A small contrastive image-text model, trained from scratch: encoder arch efficientnet, text encoder norm layernorm.
Rows from block 6 of the image encoder of a small contrastive image-text model, named by matrix and row number. Rows with one number belong to one channel. Each number is 128 + 24 x the weight over its row's rms, rounded and kept within 0 to 255. All counts start at 0. Numbers have three digits each.
Before each channel's rows are labels from the 100 images, of 14848, where the channel reaches its highest value: "top examples" is what is common among them. Only what is clearly more common there than usual is listed. The data: photos of plants and fungi (iNaturalist). In brackets: how many of the 100.
# convs0: expand pointwise conv (encoder.blocks.6.convs.0.weight, 336x56x1x1), inputs 0-55
# convs1: depthwise 5x5 conv (encoder.blocks.6.convs.1.weight, 336x1x5x5), a 5x5 kernel
# convs2: project pointwise conv (encoder.blocks.6.convs.2.weight, 56x336x1x1, transposed), outputs 0-55

top examples: class Liliopsida (26)
convs0.31:111138172102126139100061108133142144146152158160156094127099123157127118116140144112118123113088070137124090144141095123127110151142124148089150158138124081115131141116
convs1.31:080133145110118101130140139085089129170124109084142164126113108118139108140
convs2.31:122110138175072092153148140159127153119165098141134121145120120152113103109113103174134156107095097134129161121133105110118105155135132108105136155135137122122076182147

top examples: order Asterales (49); family: Asteraceae (49)
convs0.224:144108118124085146099133088127111099137138138104125093093122116153122145121145101125073136124140093098157138215138107112128120136095163088128127130135154141109126137142
convs1.224:098129161109097094114164137089104140144159127156095131142127121105103104095
convs2.224:109136120123112123100170138150124098140155164142136115101116135151121141128098087185102139075113114128133197103127119133097131148095142090152126130157127123131108165115

top examples: class Liliopsida (41); order: Asparagales (31); family: Asparagaceae (28)
convs0.54:095141164167133131085121141113155112113152148157111133122127136084175159162122140130183121119122145171168136111152152146119118178157150120115136122177119115136119139117
convs1.54:152141116140156142142145087117124101080092146135117101154167106117159153115
convs2.54:149119168181127150081124138113134092094121112123112124109076168098147146129121127123153085123127111162125134101144091108140113157097119115147173149122134131105110106165

top examples: order Asterales (38); family: Asteraceae (37)
convs0.306:093146151133125143127162147180098106126131098124138094099158112085129136167103134120096109145103164121157140153094154122166142115135127144155130130165133171114131082150
convs1.306:111103095112120096141142155127139152150087090119085085122136153110146144144
convs2.306:121153150143136153124123086137166092144130145126100104127149133105081105115127138116141108081128089188130177105142139127111111118088156097160097132137098154147115122132

top examples: order Lamiales (26)
convs0.278:123107109171175072109107136110152154095124118127122112118138123118106135072148097126168156146122147147086130114134117168138121112118112092089138109127108129143093151164
convs1.278:142168162155154123130109100148131155123137146116125149132156163162174144161
convs2.278:143141129078146207135155114141154130154169151157121125127126156119120113131138147092133079093107142163123144125122124124136144138125164166158100123154109142134092106106

top examples: order Asterales (39); family: Asteraceae (39)
convs0.323:161157185173140125126131130145160110162132148066147109148087093114091084083124144159136141094151143117139098123149129111138110146158131130125121123142132131103127114147
convs1.323:099083141147111106110087146152130091121146143090098126116136138105145146167
convs2.323:140100145111118097093117128164127156098140136151141129170096111148127165135160143089164128150138091124117115116139108122150121121102166171082117143145149078170109139115

top examples: order Lamiales (31)
convs0.61:119104097145142145112127102142112164149135136147077123148138157086146100130117074129162145134095135137149127143141107168120154156154088140115121140094086149179128148142
convs1.61:139131119131161149146154167140126134130123126092105082092085113113099100100
convs2.61:113107124132161149136090148148123153093063144117135182132116149153172125108167107144096147124131131140109098129133121122163078125126112124121153133121092075114143143114

top examples: class Liliopsida (25)
convs0.107:154146140112105152083103156141130115129129128180132104151126136108097121128134144107115116112106139134179109170082125132114091139138123111145114127090141075095172123087
convs1.107:131161124089131139158150128131105108091142158109115089110150119146071121144
convs2.107:139121115141162158136086093104129124158189154086113158118132124121146088126080136107133132083091146116120158114136155133110147176124126128167100109152130145117135145139

top examples: order Asterales (50); family: Asteraceae (49)
convs0.273:169118136141108137106146116139155127176180165138138157083127150152086119127113133131114137148169133121125152116166140114114157093116144071157136115170154146132108116129
convs1.273:134174131112080163145109130102157122100154132112092097120134124105100138155
convs2.273:100115129142099102085115125098126150124103099095115173151147123154128138164124172131134173109133109147150141132106171122097118142126140108110139110087105140115199121112

top examples: order Lamiales (26)
convs0.101:131155132129158107118110138162101132114148125150087125121107121135144104121132088131145146151117185136166074148143111142090120100161089077081127131159126114130150144111
convs1.101:144104125094093141139092128145118161113122131117112123110128168154175161166
convs2.101:144157142129145171118130173127146121151150110158125116067130145130112107152145100073095116132129165117114158137174142122154113120115128118172119111157167148133106091124

top examples: class Liliopsida (34); order Ericales (25)
convs0.144:144102124149115137114151103139106155139147119111088118177125140110130135077110120143116126104167141120128169114122178120127146124108095144110143134095170075157163107091
convs1.144:138131168130121126165151145128158147154146177174151146137155137142146133165
convs2.144:097127087098122101160126142120104140128121142161123129144126116147139134089195163142127123115104186154109109133092146112101137160125105145128131103153137166076128148139

top examples: class Liliopsida (25)
convs0.111:117114123110090078151088116088168116133117094148184090127122093104123145116177105116144149143096087160101116101143120121138111131109136129124154125124111129097129100139
convs1.111:111101112103135137109137102132124098139099165152108110115169175093093135142
convs2.111:117148116158172123119148121156103100102147112170107131150138160144152146076121086124126146102158171106117145124159125149113179127131083149103129149102158128149101128129

top examples: class Liliopsida (33)
convs0.302:146134100075125153092103107110131141153111081177121110135109111110129166135128085126155134134125140128160151130133108149118110111105118119097139089106124178131103157077
convs1.302:118104118133098163155151161161115158182156130155162134119135147121102132124
convs2.302:092095135080121138129108144120108124159104125155082128120136127102120147125131123145154121120104133155145147097141054170131098108102139118162137136112153110096082155109

top examples: order Lamiales (25)
convs0.298:142119125160097141193137161116112134135100153123088154146112089126151119121101129123129121168130131126133105147158132152102146175155106099129092111152114104156108185138
convs1.298:105157160120126142170136084098134101110117110110085115115077119118123138121
convs2.298:126161140116114118110114118113084135148119132146151115135144145170106159155143125162132123094110131176116147160184155057122148137106171112113155113140134124161123139109

top examples: class Liliopsida (33)
convs0.121:150130119121109162116122126122082135148114131170103155100097150116143154148144135169103122177137177109140123141152150119121176113130110096086141154103165157117137105100
convs1.121:134094129122112098092080110133142153103123099120155169119115127155150160157
convs2.121:143133095088096145167070116115136145149122108142107163117104137112144088141113099134125121155124126143099135149134102169162105141163167155142139091133120090105150154105

top examples: order Asterales (42); family: Asteraceae (42)
convs0.231:100109122137122131123135118083161110140160107150160119141132118110107118085160118118157135159111119181127091145149145126148091122171174113166108136168102158129132090118
convs1.231:131104080080119108085122095101151123105114139134132152135128151157140136166
convs2.231:114132119154141152164113115127138116126133090166125119136152139128109104142087135156150122095153118156170100107142099143121120110161160164154095164145113070084129096139

top examples: order Asterales (43); family: Asteraceae (43)
convs0.13:150147140119127139140139155153111091105109166145139090116148114138113130133128119135077113165118161079158111168171143149124135165145108152161120174115111089137104137147
convs1.13:111105091110098108123094093093097148125101116121153120112152157149140134170
convs2.13:132107099156103100131117171099095093123150080141070124116135160092131132132116165121141139147128134110147149152089111142158106122086126150097170100155127131134130100129

top examples: order Asterales (49); family: Asteraceae (49)
convs0.201:121113124168123166160132071103128120150136157121116170146113122086115129105106090156145109115129100112174138112155175139126129105131099131112165163151085124149138111129
convs1.201:121149158153126106164160149118112118123139128125124097102135104088082107084
convs2.201:098115148131165165156121139085134144165056152104107168138176111156114114095119121144132158153136147123134148157122110129125130103155152127129145130096137112080143129125

top examples: class Liliopsida (38)
convs0.74:154137139106087171163120175159116134162110137155160098167151127121125144129094104139107130136136099145141133149144115168093141110097100159133146137102169123103144166147
convs1.74:148171121141078138131135095095110124171125125082138148139134119121117166109
convs2.74:123157109101126132193127142126129090127146134126143103130134172107132099131096104149166124106119115103148154104159135121160148088111148130135112123069161103092160101133

top examples: class Liliopsida (30)
convs0.23:141124112125122104101144156170094095143110114133127141128154132141100106113134121134046165186165142098123140131154119098119112150137114127114143137099175110124095132130
convs1.23:077093116100110119107117112124091109092088113127114104109107125131161149106
convs2.23:152135095142135092130121149118122119111121136103128125127115116122148147140131134158158126122148159097155127143192176117162126172126099121096162089157074135120154136172

top examples: order Asterales (47); family: Asteraceae (45)
convs0.269:169108106084089143088161151109140100149128159135117121163175099122117123138096148137106139101141113127121168123164093117119147126116161113127119157112126180165126141150
convs1.269:166147177166186160133138123162126125103110147109142137106139140121121131112
convs2.269:153133148149123157144120117154119123122124068157122128193140151117113105112116072157112129140163122151107143139134104150124145146082130111155137119131168143116110074155

top examples: order Asterales (27)
convs0.192:112114140126122097087128124112123152143117125129079121119145104158144171122168137115109170125112142079101068125114143122110109093113111105111111144155151146186142151139
convs1.192:121147144131150131101098089098106078145128127121115182170112129132134101122
convs2.192:145139119166146130099097104118125159137129130088094092140123128110140146137111161099111134116125160117105175099117103121111154135078122120128104095171149180178126135142

top examples: class Liliopsida (25)
convs0.118:098114161138126069151100165142104147145103116112173143142118165130139108118167164142112144151109141138130103146121129128152156171081090155111095133133144133153134161122
convs1.118:135155134155143119112151126137084126096088094092111090110108092116119135105
convs2.118:079086128089152107149139160137148160113098107120163140178167110126119141136171163139138132096116084151122144175116128117134136102155129154099129113098137114143108135123

top examples: order Lamiales (28)
convs0.11:101170144115130132124126135146139106130144156147108122168123127122132111158100090139163162116119141123155166134151112108156129140177073128085087110151156135136091118171
convs1.11:119134105113156121116095146119117132144161147098133125150083081140135084089
convs2.11:136137158129129150149100138147121113122129137144084134092101136178107148127115114145149084127095096114094149146153136167101131162161127100092105121159168134135105177143

top examples: order Lamiales (31)
convs0.285:088115094135140128116130109114191129082140135138121169163156107144127091116132113177134078129104145105137101124139110141141118103129153126149133138143134174173141108162
convs1.285:104123111130147101132156091093118127176148110119159153117126171122173128113
convs2.285:109093123130137092143110102146148116136169120141123104137113107151118149145127099128159132140136159113102123179100137138153085119126137148155178113164123119197159110097

top examples: order Asterales (27); family: Asteraceae (27)
convs0.317:109134148145154162138111151141095148138150103143128074096119155099135118106106132090144137091192127103128162146097162130131112117148114119131114099145101116129152179153
convs1.317:121123111119091127112104105128111131167152146114097161161131084091158149103
convs2.317:123135156131146147151111110162080144149124132134134125143145151119102094091107163104130098159115114097115129093078143165155157108102122122106079113101148106109135162156

top examples: class Liliopsida (33)
convs0.332:115136106116132113122138134182093098158135141127089110148096189150112163109133147121120075145153105141143138128170124104131131139107117100090182152116135114146124150108
convs1.332:114165126119081115171170095107142168145144109143139145095112119111115129123
convs2.332:117084104145155116117121138110119144104101162092158114153107132162113148092150151123136102078107145156103159095170116102148132146115143174160143171119132138110125127153

top examples: order Lamiales (36)
convs0.181:133089153119161101119107102136116117113125124106097180139125101155136114098098103135140093099119156160084153149168141110160095135162140126184109111103109128136128117144
convs1.181:103138136114106118134118120107082133156146123124151184151119154160181143129
convs2.181:122105112143151172107116139089106107133105151153088133108140108101128134099121146176171112128146180100118142111094134152150142184141127159144149120136142144085135123101

top examples: order Asterales (35); family: Asteraceae (35)
convs0.208:155121171101127114140117087135140134093146181131151122126106115144131146160103159120110135141134144144124068107146133099079159143128137106141154078127097110171134100126
convs1.208:157116113150150152157112137136135166167164161160122143143128169139150133162
convs2.208:096138115169122125118120132146158129104136092120100133167158137158108077119075149108138120158106125131160133126093124113165104127145166151145105168134098137162091106137

top examples: order Asterales (58); family: Asteraceae (58)
convs0.226:129148185153103103141114108136149120145145160120149076105129099169144093095145128095141134126147134113151097159129161102096119089116116107109082120153099115154113123141
convs1.226:105095134109151126128108118146127083105124160131116151092157156166138110084
convs2.226:137136152182148140089159139153119115151103154127141134073126111086146179165113120148137126107154143144144127058134112121114136142125109132128124130145139096150154114087

top examples: order Asterales (39); family: Asteraceae (38)
convs0.6:095152119122091155134140118108137134105145125078135128085141157114109116172083124168110153132105130144149130167083126092065111111106140163124129148117141110129118116107
convs1.6:147132131091087125161160114088162157161107119147146121135116139125107107167
convs2.6:125103145123115148146095150129160095133156114143163137115082158165139114113105144139114071136129140125114132139114138131152129110164192167121082134126149163103094135110

top examples: order Asterales (63); family: Asteraceae (63)
convs0.160:104139131126117153134125139111161114139154143164153120144140092112121143106075084106115139140108101122155119140171135162178148101135127089111103158180107156103123119155
convs1.160:128131123112147128126118160117121145161156137147121101104129154177180161168
convs2.160:169121123149131118152134139162145148153161153103149121133117094104105125116113069085145140116160122117151146121145106147151120156137141133124124126173099098201110098138

top examples: class Liliopsida (32)
convs0.73:089126158106125140156114162121117162139082131116115173145138118079134147164082092129114107116110140107151149102115135139126110116127150119126173131127142097176163136088
convs1.73:119103096092163126126109147169171130119097130110092125104149160111104138142
convs2.73:161139125103157123111171166147148096128119116142133129076097175116125098097124158128135127137145162138087117127132134112148151140111120097128113114143111141075063105131

top examples: order Asterales (57); family: Asteraceae (57)
convs0.328:128148135092138160139119142119137122160073115149110099126161118072113123148106096104089114094103077117170108110166152110160101119146111117123153138151144136150138131126
convs1.328:146162143125101118140158144122119141151200125131103162125142097144118144096
convs2.328:116149103099185159143166147126141091125124109125108145119125134136144099138099124088127133107116091114160170150112150077095110091129150148139078131130104130141092123109

top examples: order Lamiales (40); family: Plantaginaceae (31); text has "speedwell" (31); text has "veronica" (31)
convs0.29:097124150076166124123122129160128140090137135096067100150124112115106114104168122175119138094082160146120160140109161118117156126140157110144147119151148136140125112147
convs1.29:161168111121103118167146145102137160114127088124129108149102095084128141143
convs2.29:121164103155144145137117115120119127064115126103127103135104155164137128118122132156103101114144119137118136138164181124143193152141152136113144181111184120110134121131

top examples: order Asterales (28); family: Asteraceae (28)
convs0.41:078159116152109161152159124115128116062124123129131099166164148128090127113154152135144121091144125141129142120154131118100128102142141185182135159107148117127140132144
convs1.41:126117086075103142149129127112111087121139140110085106123156104108090128129
convs2.41:127130160138102119103103138099156078125122109133118107105092149126101169154119138186117148144092112134146094173120147098105127136101126081096134119148133164128104099130

top examples: order Asterales (27)
convs0.304:155172128107157150098137132102142102108137144144173136141087136126129132105128113130133130075113167151138116169167138122084099092105162111103133167110111130147154133156
convs1.304:127138167134156107122161120120075096106117135111096123111151108149109101169
convs2.304:102106164124154106077102106125118144116143129122091157140130094130128161119126147164152118091079122149134142127122120156106158134118078119106155115123153183122092150156

top examples: class Liliopsida (27)
convs0.26:151117126099142135075132125096123186152119124117128121097073134133104117104138088093129175126142143165121149110089083127113124127104170118118112127115172118124131152127
convs1.26:149171186150151126141183143121149134131138130122124100097127128104106110103
convs2.26:147116096146122099126139124141127097151122132116137086182123102104140139144172120088115160189112097130103119112150109151089137110124144157122119109135160091176149140132

top examples: order Lamiales (40); family: Plantaginaceae (30); text has "speedwell" (29); text has "veronica" (29)
convs0.159:148095140137128151160096136141155141138154143140117145119153092166141082074127130149150131152108144113126068141116105111094078131173156128148121122131125157133111138162
convs1.159:145155144106155108111125091118141126111108121133114140076163152084111092147
convs2.159:145151133090143132142123109124132096135140127100112142133116129129102136178121127148130125159102084096155124125112098119113150087167160124114131131056138115146165070104

top examples: order Asterales (35); family: Asteraceae (35)
convs0.102:140107128119150153097160136155160074154171111152089096140108165089139097129132138094120136148141106121164122148154139066128140094162141147125137123147128144153123123113
convs1.102:148138119159138087092092127087095135129102110097147153107133104147140098140
convs2.102:108143121135135129135095156129129146133143104163091095209137141152083129133176103156147149112116138154138132100147134133132127081106118097104135113126153147137175140119

top examples: order Asterales (35); family: Asteraceae (35)
convs0.91:127140165122051134129107100116117100142136154153144085120118160111119138126170181110097128122146117094133117131134115080152133119118142118129131183137085118113142135110
convs1.91:163123143154168123114122135117099133086108126137093112118102137100093076120
convs2.91:136168089153172164133151125106152077115117123154160116115132107108177136104145111119174147150147174126146119107143144158130144099109125144169085137129104128117148130132

top examples: order Asterales (33); order Ranunculales (25)
convs0.66:100127131108121158110148094123184086117147082120147132129140099137149154096125153110167124101086106138123113125116118101136130066136135173151126123125109172122153105110
convs1.66:082095134137141080092102157153116109121124157128133150110152099119130164114
convs2.66:120104144125140096101136111112106128129134195110122141123143086154120139148116104156145117082108137163100143120141121109093136177098175145123118151148171148168138146143

top examples: class Liliopsida (25)
convs0.329:136139105131063190142145126151101120138099104121125139126102136105158117114092106115138116099124135115170140142118161154083104131143157119145167168127129084132141123097
convs1.329:121156096109131138124105126152138119119161111134094158123112165156147086076
convs2.329:100134125154145158090112106142118132131137138189110123094113138095095134091151123132162119123141170087117146073152152132103092118143120162138126161124142124094157155127

top examples: order Lamiales (27)
convs0.90:081135160127187125131130152106154177088119152142142137146114146151140124137111107108150187140108146152127117144126093126100099153143150110096123113164149160125138148162
convs1.90:159151124130162143133114125116097150166158110116105148120092136081108101092
convs2.90:157090132152186137088096111129122121096155113163102109110156130146108116120133115087123139141158123138126131142136121176153137108147114143123095074138150117136132158183