config.toml
model = "contrastive image-text model"
dataset = "photos of plants and fungi (iNaturalist)"
train_examples = 45211
image_size = 96
crop_scale_min = 0.7
horizontal_flip = true
translate = 0.06
tokenizer = "word"
vocab_size = 1482
loss = "sigmoid"
embed_dim = 256
encoder_arch = "efficientnet"
encoder_norm = "batchnorm"
encoder_activation = "relu"
encoder_channel_attention = "eca"
encoder_depths = [4, 4, 4]
encoder_kernel_size = 5
encoder_stem = "single"
encoder_expansion = 6
encoder_widths = [40, 56, 88]
text_encoder_causal = false
text_encoder_width = 128
text_encoder_layers = 6
text_encoder_norm = "layernorm"
text_encoder_norm_position = "pre"
text_encoder_activation = "swiglu"
text_encoder_mlp_ratio = 2
text_encoder_head_dim = 48
text_encoder_fused_qkv = true
text_encoder_bias = "none"
text_encoder_qk_norm = true
text_encoder_layer_scale_init = 0.1
text_encoder_parallel_block = false
text_encoder_inner_norm = false
text_encoder_drop_path = 0.1
text_encoder_positions = "learned"
init = "torch_default"
residual_init = "none"
optimizer = "adamw"
lr = 0.0014
beta1 = 0.9
beta2 = 0.98
eps = 1e-08
grad_clip = 0.5
adaptive_grad_clip = 0.1
steps = 6800
batch_size = 512
epochs = 77.0
lr_schedule = "step"
warmup_steps = 340
weight_decay = 0.1
Rows from block 8 of the image encoder of a small contrastive image-text model, named by matrix and row number. Rows with one number belong to one channel. Each number is 128 + 24 x the weight over its row's rms, rounded and kept within 0 to 255. All counts start at 0.
After each channel's rows are labels from the 100 images, of 14848, where the channel reaches its highest value: "top examples" is what is common among them. Only what is clearly more common there than usual is listed. The data: photos of plants and fungi (iNaturalist). In brackets: how many of the 100.
# convs0: expand pointwise conv (encoder.blocks.8.convs.0.weight, 336x56x1x1), inputs 0-55
# convs1: depthwise 5x5 conv, stride 2 (encoder.blocks.8.convs.1.weight, 336x1x5x5), a 5x5 kernel
# convs2: project pointwise conv (encoder.blocks.8.convs.2.weight, 88x336x1x1, transposed), outputs 0-87

convs0.235 [144 146 127  96  99 166 153  73 116  82  98 137 156  71 146 113 109 138 143 113 155 132 131 119 135 134 133 120  99 105 157 153 125  86 127 115 140 125 118 124 111 126 146 151  70  99 148 154 143  96 113  88 130 147 127 123]
convs1.235 [131 155 135 144 146 137 179 144 139 157 115 123 156 137 138 125 170 150 155 155 149 156 151 162 165]
convs2.235 [ 98 139 142  83 162 147 122 143 135 145 105 126 130 135  99 106 170 146 138 122 164 152 165 134 131 156 125 114 130  97 144 121 150 142  88 125 156 102 138  78 134 154  96  98 119 149 178  77 166 155 118 153 121  79 130 126 148 153 123 122 117 103 113 107 117 143 119 145 158  92 118 118 142 136  88  89 149 138 107 134 100  86 128 171 129 111 160 138]
top examples: class Liliopsida (26)

convs0.242 [110 107  67 154 112 129  98 105 170 122 104 170 105 114 125 129 148 155  88 145 119 168 169 146 124 130 136 140 111 102 123 112 116 118 131 154 137 136 124 107 145 105 101 141 150  88 137 182 156 121 154 102 124 125 141 168]
convs1.242 [115 162 166 179 182 145 126 113 146 123 118 134 108  95 121 151 164 122 127 151 111 142 139 150 130]
convs2.242 [103 125 129 178 134 112 135 102 133  86  92  91 142 161 166  88 122 129 139 138 166 126 156 101 141 136 117 107 116 129 114 101 137  62 138 106  76 113 132 126  95 140 130 123 142 106 114 163 139 127 138 119 107 135 189 126 110 144 131 146 131 131 115 156 116 103 113  83  87 150  68 101 122 100 136  99 141 135 130 116 157 151 141 111 145 130 124 164]
top examples: class Liliopsida (25)

convs0.198 [112 118 150 140 110 106 147  81 158 152 145 133 105 150 162 131 111 181 129 129 102 147 130 108 140 109 107 126 145 127 149 118 130 162 146 132 122 168 117 190 112 124 151 157 121 121 121 101 102 184 128 148 108  81 156 149]
convs1.198 [152 122 152 133 102 141 122  94 139 117  95 111 107 111 172  73 108 151 159 140 104 135 160 138 118]
convs2.198 [108 117 119 104 132 115 145 153 107 116 158 150 143 131 124 165 123 101 118 112 143 160 117 126 107 125 137 124 171 142 152 124  98 104 157 175 122 133  86 108 105 165  94 154  85 153 109 119 193 163 170 127 124 144  80 116 150 158 141 127  73 116 163 147 144 134  94 120  94 111 112 138 139 103 127 109 156 162  92 132 111 138 122 112 147 148 125 113]
top examples: order Lamiales (27)

convs0.113 [180 150 102 132 142 113 108 142 112 110 109 113 142 162 127 168 109 135 146 135 103 110 108 113 136 120 120 158 124 154  99 142 141 153 113 119 132 114 188 138 130 145 149 123  98 120 128 163  70 144  82 182 159 127 114 122]
convs1.113 [140 132 122 112 129 141 145 115 122 146 127 166 158 139 170 152 166 149 165 173 120 156 167 149 130]
convs2.113 [121 158 108 131 107 115  94 144 152 137 134 165 133 113 147 131  96 101 161 110 154 120 120 166 136 129 124  96 110 121 151 128 142 129 144 102  99 152 142 178 119 173 163 114 109 148 144 146 128 120 102 144 138 125 127 135  94  77 141 110 145 151 154 140 136 170 144 170 166 197 154 136 159 133 161 149 157 142 155 100 124 160  81 119 102 111 130 137]
top examples: order Asterales (34); family: Asteraceae (34)

convs0.227 [131 147 107 104 132 124 162 155 127  97 144 100 101 139 153  96 103 159 133 151  91 150 138 146 134 158 170  85 132 105 141 126  81 167 124 153 105 138 141  96 130 134 122 133 156 159 174 113 121 134  73 149 137 101 128 128]
convs1.227 [124 152 142 117 167 141 132 122 132 141 114 100  91 119 136  76  95  85 123 122 100  86  99 126 122]
convs2.227 [136 126 119 123 152 153 123 105 105 126 166 135 148 112 113 103 111 109 140 116 127 155 138 126 171  99 128  62 150 125  88  99 157 142 121 123 148 117 151  92  69 126 142 127 140 175 113 128 112 118 141  91 117 161 115 137 134 104 127 171 139 175  85 127  98 134 149 121 121 156  85 138 101 155 153 112 135  86 148 115 100 158 106 110 129 106 120  86]
top examples: order Asterales (32); family: Asteraceae (32)

convs0.184 [140 165 142 142  97 165 100 108 104 164 141 111 121 139 135 147 127 136  97 138 142 119  93 102  91  84 121 157  95  82 146 153 134 130 160 134 125 128 123 124 105 139 121 108 148  96 155 112 108 140 122 151 104  57 154 141]
convs1.184 [116 137 147 121 133 131 158 132 153 119 147 147 164 174 156 134 162 183 160 159 153 134 136 146 128]
convs2.184 [136  85  97  90 105 101 159 173 146 127 126 127 142 147 148 101 128 140 134 139 132 112 154 149 120 113 109 158 177 148 117 128 154  84 110 114 151 155 149 135 146 132 124 146 114 129 146 143 150 155 179 142 122 135 153 153 160  94 131 112 162 123 148 136  97 146 138 134 113 157 138 194 104 138 177  99 119  92 159  68 148 116 105 119 143 142 131 123]
top examples: order Asterales (42); family: Asteraceae (42)

convs0.221 [110 117 162 144 103 135 164 114 161  92  84 107 171 108 142 183  70 142 143 100 127 122 144 149 132 149 106 139 146 120 109 103 138 158 130 119 130 117 131 123 140 135 154  94 118 174 163 134 136 121 126 111  92 148 147  96]
convs1.221 [162 148 133 140 162 145 118 143 147 132 153 152 143 162 144 150 173 178 159 155 103 125 113 132 114]
convs2.221 [120 156 113  90 161 149 143 124 146 159 107 149 154 142 129 142 139 142 157 101 121 134 189 123 146 152 158 100 149 122 102 149 129 145 126 118 143 124 142 120 161 139 125 133 163 113 158 168 153 132 127 108 105 100 108  93 140 153  88  92 139 177 116  85 136 128  91 139  98 118 173 145 175 172 133 157 126 133 137 154  99 146 154 172 110 140 138 127]
top examples: class Liliopsida (47); order Asparagales (26)

convs0.286 [109 135 133 161 104 146 107 129 142 120 109 121 128 164 144 114 147 171 122  93 137  73 156 106 173  87 151 126 117 107 160 161 155 103 187 143  98 132 130 136 110 127 140 138 133 113 146 130  90 161 123 107 157 128 159 138]
convs1.286 [ 95 169 129 114 135 149 167 126  96 163 123 133 102 116 164 128 135 114 161 161 153 163 119 139 149]
convs2.286 [122 120 142 107 126  99 114  94 134 145 153 107 139  89 132 102 115 132 153 103  97 200 131 106 127 117 146 132 110 135 103 160 118 118 144  88 145 132 146 155 114 116  99 132 148  77  89 117 119  72 117 130 103 151 151 122 119 138 106 123 165 134 159 146 101 118 106 108 124 137 127 123 102  93  91 152 155 106 141  68  87 145 130 123  82 140  99 134]
top examples: class Liliopsida (25)

convs0.222 [146 106  96 120 130  90 138 110 134 152 138 100 124 168 116 172  89 126 127 143 136 168 144  80 137  94 152 119 160 138 128 133 155 128 109  98 144 158 132 125 123 112 156 165 115 167 102 113  81 110 116 128 162  84 110 131]
convs1.222 [107 111 101 100 103 143 112 114 135 127 109  99 127 160 156 106 104 132 174 153  95 151 154 156 157]
convs2.222 [124 139 151 138  99 163 158 167 111 102 130 144 108 152  94 138 133 138 118 103 156 123 123  94 152  94 117 173 117 122 130 156 125 113 125 108 116  88 101 123 148 123 108 109 123 151  87 164 140 158 110 101 157 133 100 131 123  95 143 201 106 130 168 108 185 116 152 152 117 124 122 162 146 132 103 144 190 103 118 122 117 145 143 136 138 154 109 135]
top examples: order Lamiales (36); family: Plantaginaceae (26); text has "speedwell" (26); text has "veronica" (26)

convs0.218 [112 163 140 101  99 123  95 151  82 140 162  67 161 133 142 112 127 143 110 108 112 149 133 148 143  87  95 144 128 107  85 153 115 152 125 148 127 126 123 158  87  94 125 114 170 127 138 105 120 155 143 125 139 110  88 132]
convs1.218 [144 122 116  92 119 127 130 124 121  90 128 162 147 134  88 133 159 172 134 111  77 101 111 158 140]
convs2.218 [156 161 152 121 122 103  87 155 123 145  71 140 140 133 114 138 108 168 121 143 157 157 157 166 151 133 165 130 104 165 131 186 153 126 117 131 139 141 149 145 143 130 113 144 114 150 171 118 142 146 129 143  82  89 133 118 113 140 102 134 110 121 132 113 162 172 112 101 147 161 169 156 147 119 175 148  86 126 117 151 130 146 144 128 154 101 113 144]
top examples: order Asterales (35); family: Asteraceae (35)

convs0.252 [165 154 136 116 122 144 119 136 142 173 117  89 163 133 137 182 114 117 111 146 143 119 113 118  99 122  97 126 113 101 192 189  82 116 152 161 144 125  89 108 129 131 119 152 131 130 147 136 136 129 132 138  95 132 153 135]
convs1.252 [111 101 145 147 110 118 153 150 146  91  96 149 139 127  69 103 111 127 115  91 133 141 152 157 148]
convs2.252 [146 100  96 131 124 130 141 174 142  97 121 124 151 108  98 105 129 140 128 132 161 118  76 148  83 136 123 122 145 152 140  86 131 112 111 131 116 154 104 193  87 166 137 145 175 139  90 106 158 120 148  97 128 127 104 147 137 119 106 145 147 127 140 182  88 129 141 142 137 166 134 145 146 157 171 134 142 139 165 105 128 122 144 160 113 108 154 117]
top examples: order Asterales (32); family: Asteraceae (32)

convs0.101 [131 128 108 136 115 138 159 140 115 123 128  98 128 122 102  86 133 137 105 106 128 152 159 104 175 111 116 117 108 147 160 131 143 140 123 149  95 138 118 142 131 120 115 119 170 165 137 123 143 110  96 197 150 150  51 120]
convs1.101 [136 139 132 160 158 151 163 150 146 131 141 115 150 147 103 131  95  86 115  95 108 101 114  80 116]
convs2.101 [122 138 143 120 120 142 101 116 128 110 148 149 162 135 105 105 163 127 121 115 113 154 136 128 159  95 156 149 139 175 131 169 114 147 145 105 127 126 151  87 105 140 121 118 155 157 166  86 117  78 175 112  98 104 141 135 163 148 128 147  91 108 142  89 118 140 106 148 146 106 172 104 119 140 102 114  91 111 142 145 144 121 153  66 143 114 111  90]
top examples: order Asterales (28)

convs0.1 [125 141 142 141 132 168 147 127 119 111 137  94 139 126 104 132 160 107 145 137 117 119 119 125 139 125  97 163  80  87  94 136 131 107 120 119  82 166 139 132 133 156  98 127 143 136 183  90 178  91 125 162 150 143  95 117]
convs1.1 [ 99 115 127 111 125  78  88  85 137 116 123 125 121  89 105 161 115 117 114 120 136 168 165 138 135]
convs2.1 [126 158 122 128 126 145 115 128  59 121 113 151 128 139  85 142 172 142 124 105 124 168 116 144 104  99 141 159  80 121 107 154 104 127 139 187 101 106 135 121 128  92 100 103 141 170  82 108 110 146 125  95  82 118 145  93 121 122 124 104 142 136  89 130  94  96 124 107 128  77 124  95 138  88 133 124 123 130 120 104 113 139 125 131 160 117 109 125]
top examples: order Asterales (32); family: Asteraceae (30)

convs0.128 [141 147 159 104 112 157 151 152  83 106  99 135 161 145 147 132 129 108 117 110 109 126  64 130 120 129 156 106 114 146 152 108 108  73 122 101 148 126 129 129 133 155 140  84  95 120  99 142 107 125 180 159 154 119 137 134]
convs1.128 [161 124 139 101  87 149 135 131  94  93 140 116 126  82 102 132 141 125  78 105 151 147 131 128 103]
convs2.128 [126 117 126 102 129 140 162 132 132 125 135 110 143  69 127 144 114 126 128  98 151  98 124 121 163 126 156 110 168 123 133 126 123 154 114 113 181 139 129  95 119 135 166 149 165  98 180 156 170 130 154 104 130  78 134 128 119 148 144 111 101 133 140 113 111 100 120 149 134 135 191 145 124  98 117 184 138 136  99 160  96 143 120 160 105 154 114  98]
top examples: class Liliopsida (27)

convs0.243 [ 98 154 140 185 129 120  98 143 137 167 122 150 112 129 154 123 100 140 123 145 140  89 167 144 132 119 121 111 119 127 121 112 146  52 166 146 143 140 154 140  98  79 130 130 143  81 122 140 128 142 118 145 167 117 144 123]
convs1.243 [111 131 160 143 121 123 103 117 169 157 173 104 162 167 136 158 120 136 149 157 113 104 145 152 136]
convs2.243 [107  89 149 156  94 139  89 127 125 117 157 141 130 143 117  88 105 104 157 131 114 154 170  88 127 112 109 141 107  52 108 162 150 101 135 103 112 164 120 145 106  69 113 142 153 137 132 157 158 119  88 116 160 124 151 144 139 141 106 129 139 169 139 148 147 114 145 124 108 147 132 144 129 109 102 128 155 159 176 112 110 129 168 115 127 142 137 131]
top examples: class Liliopsida (31)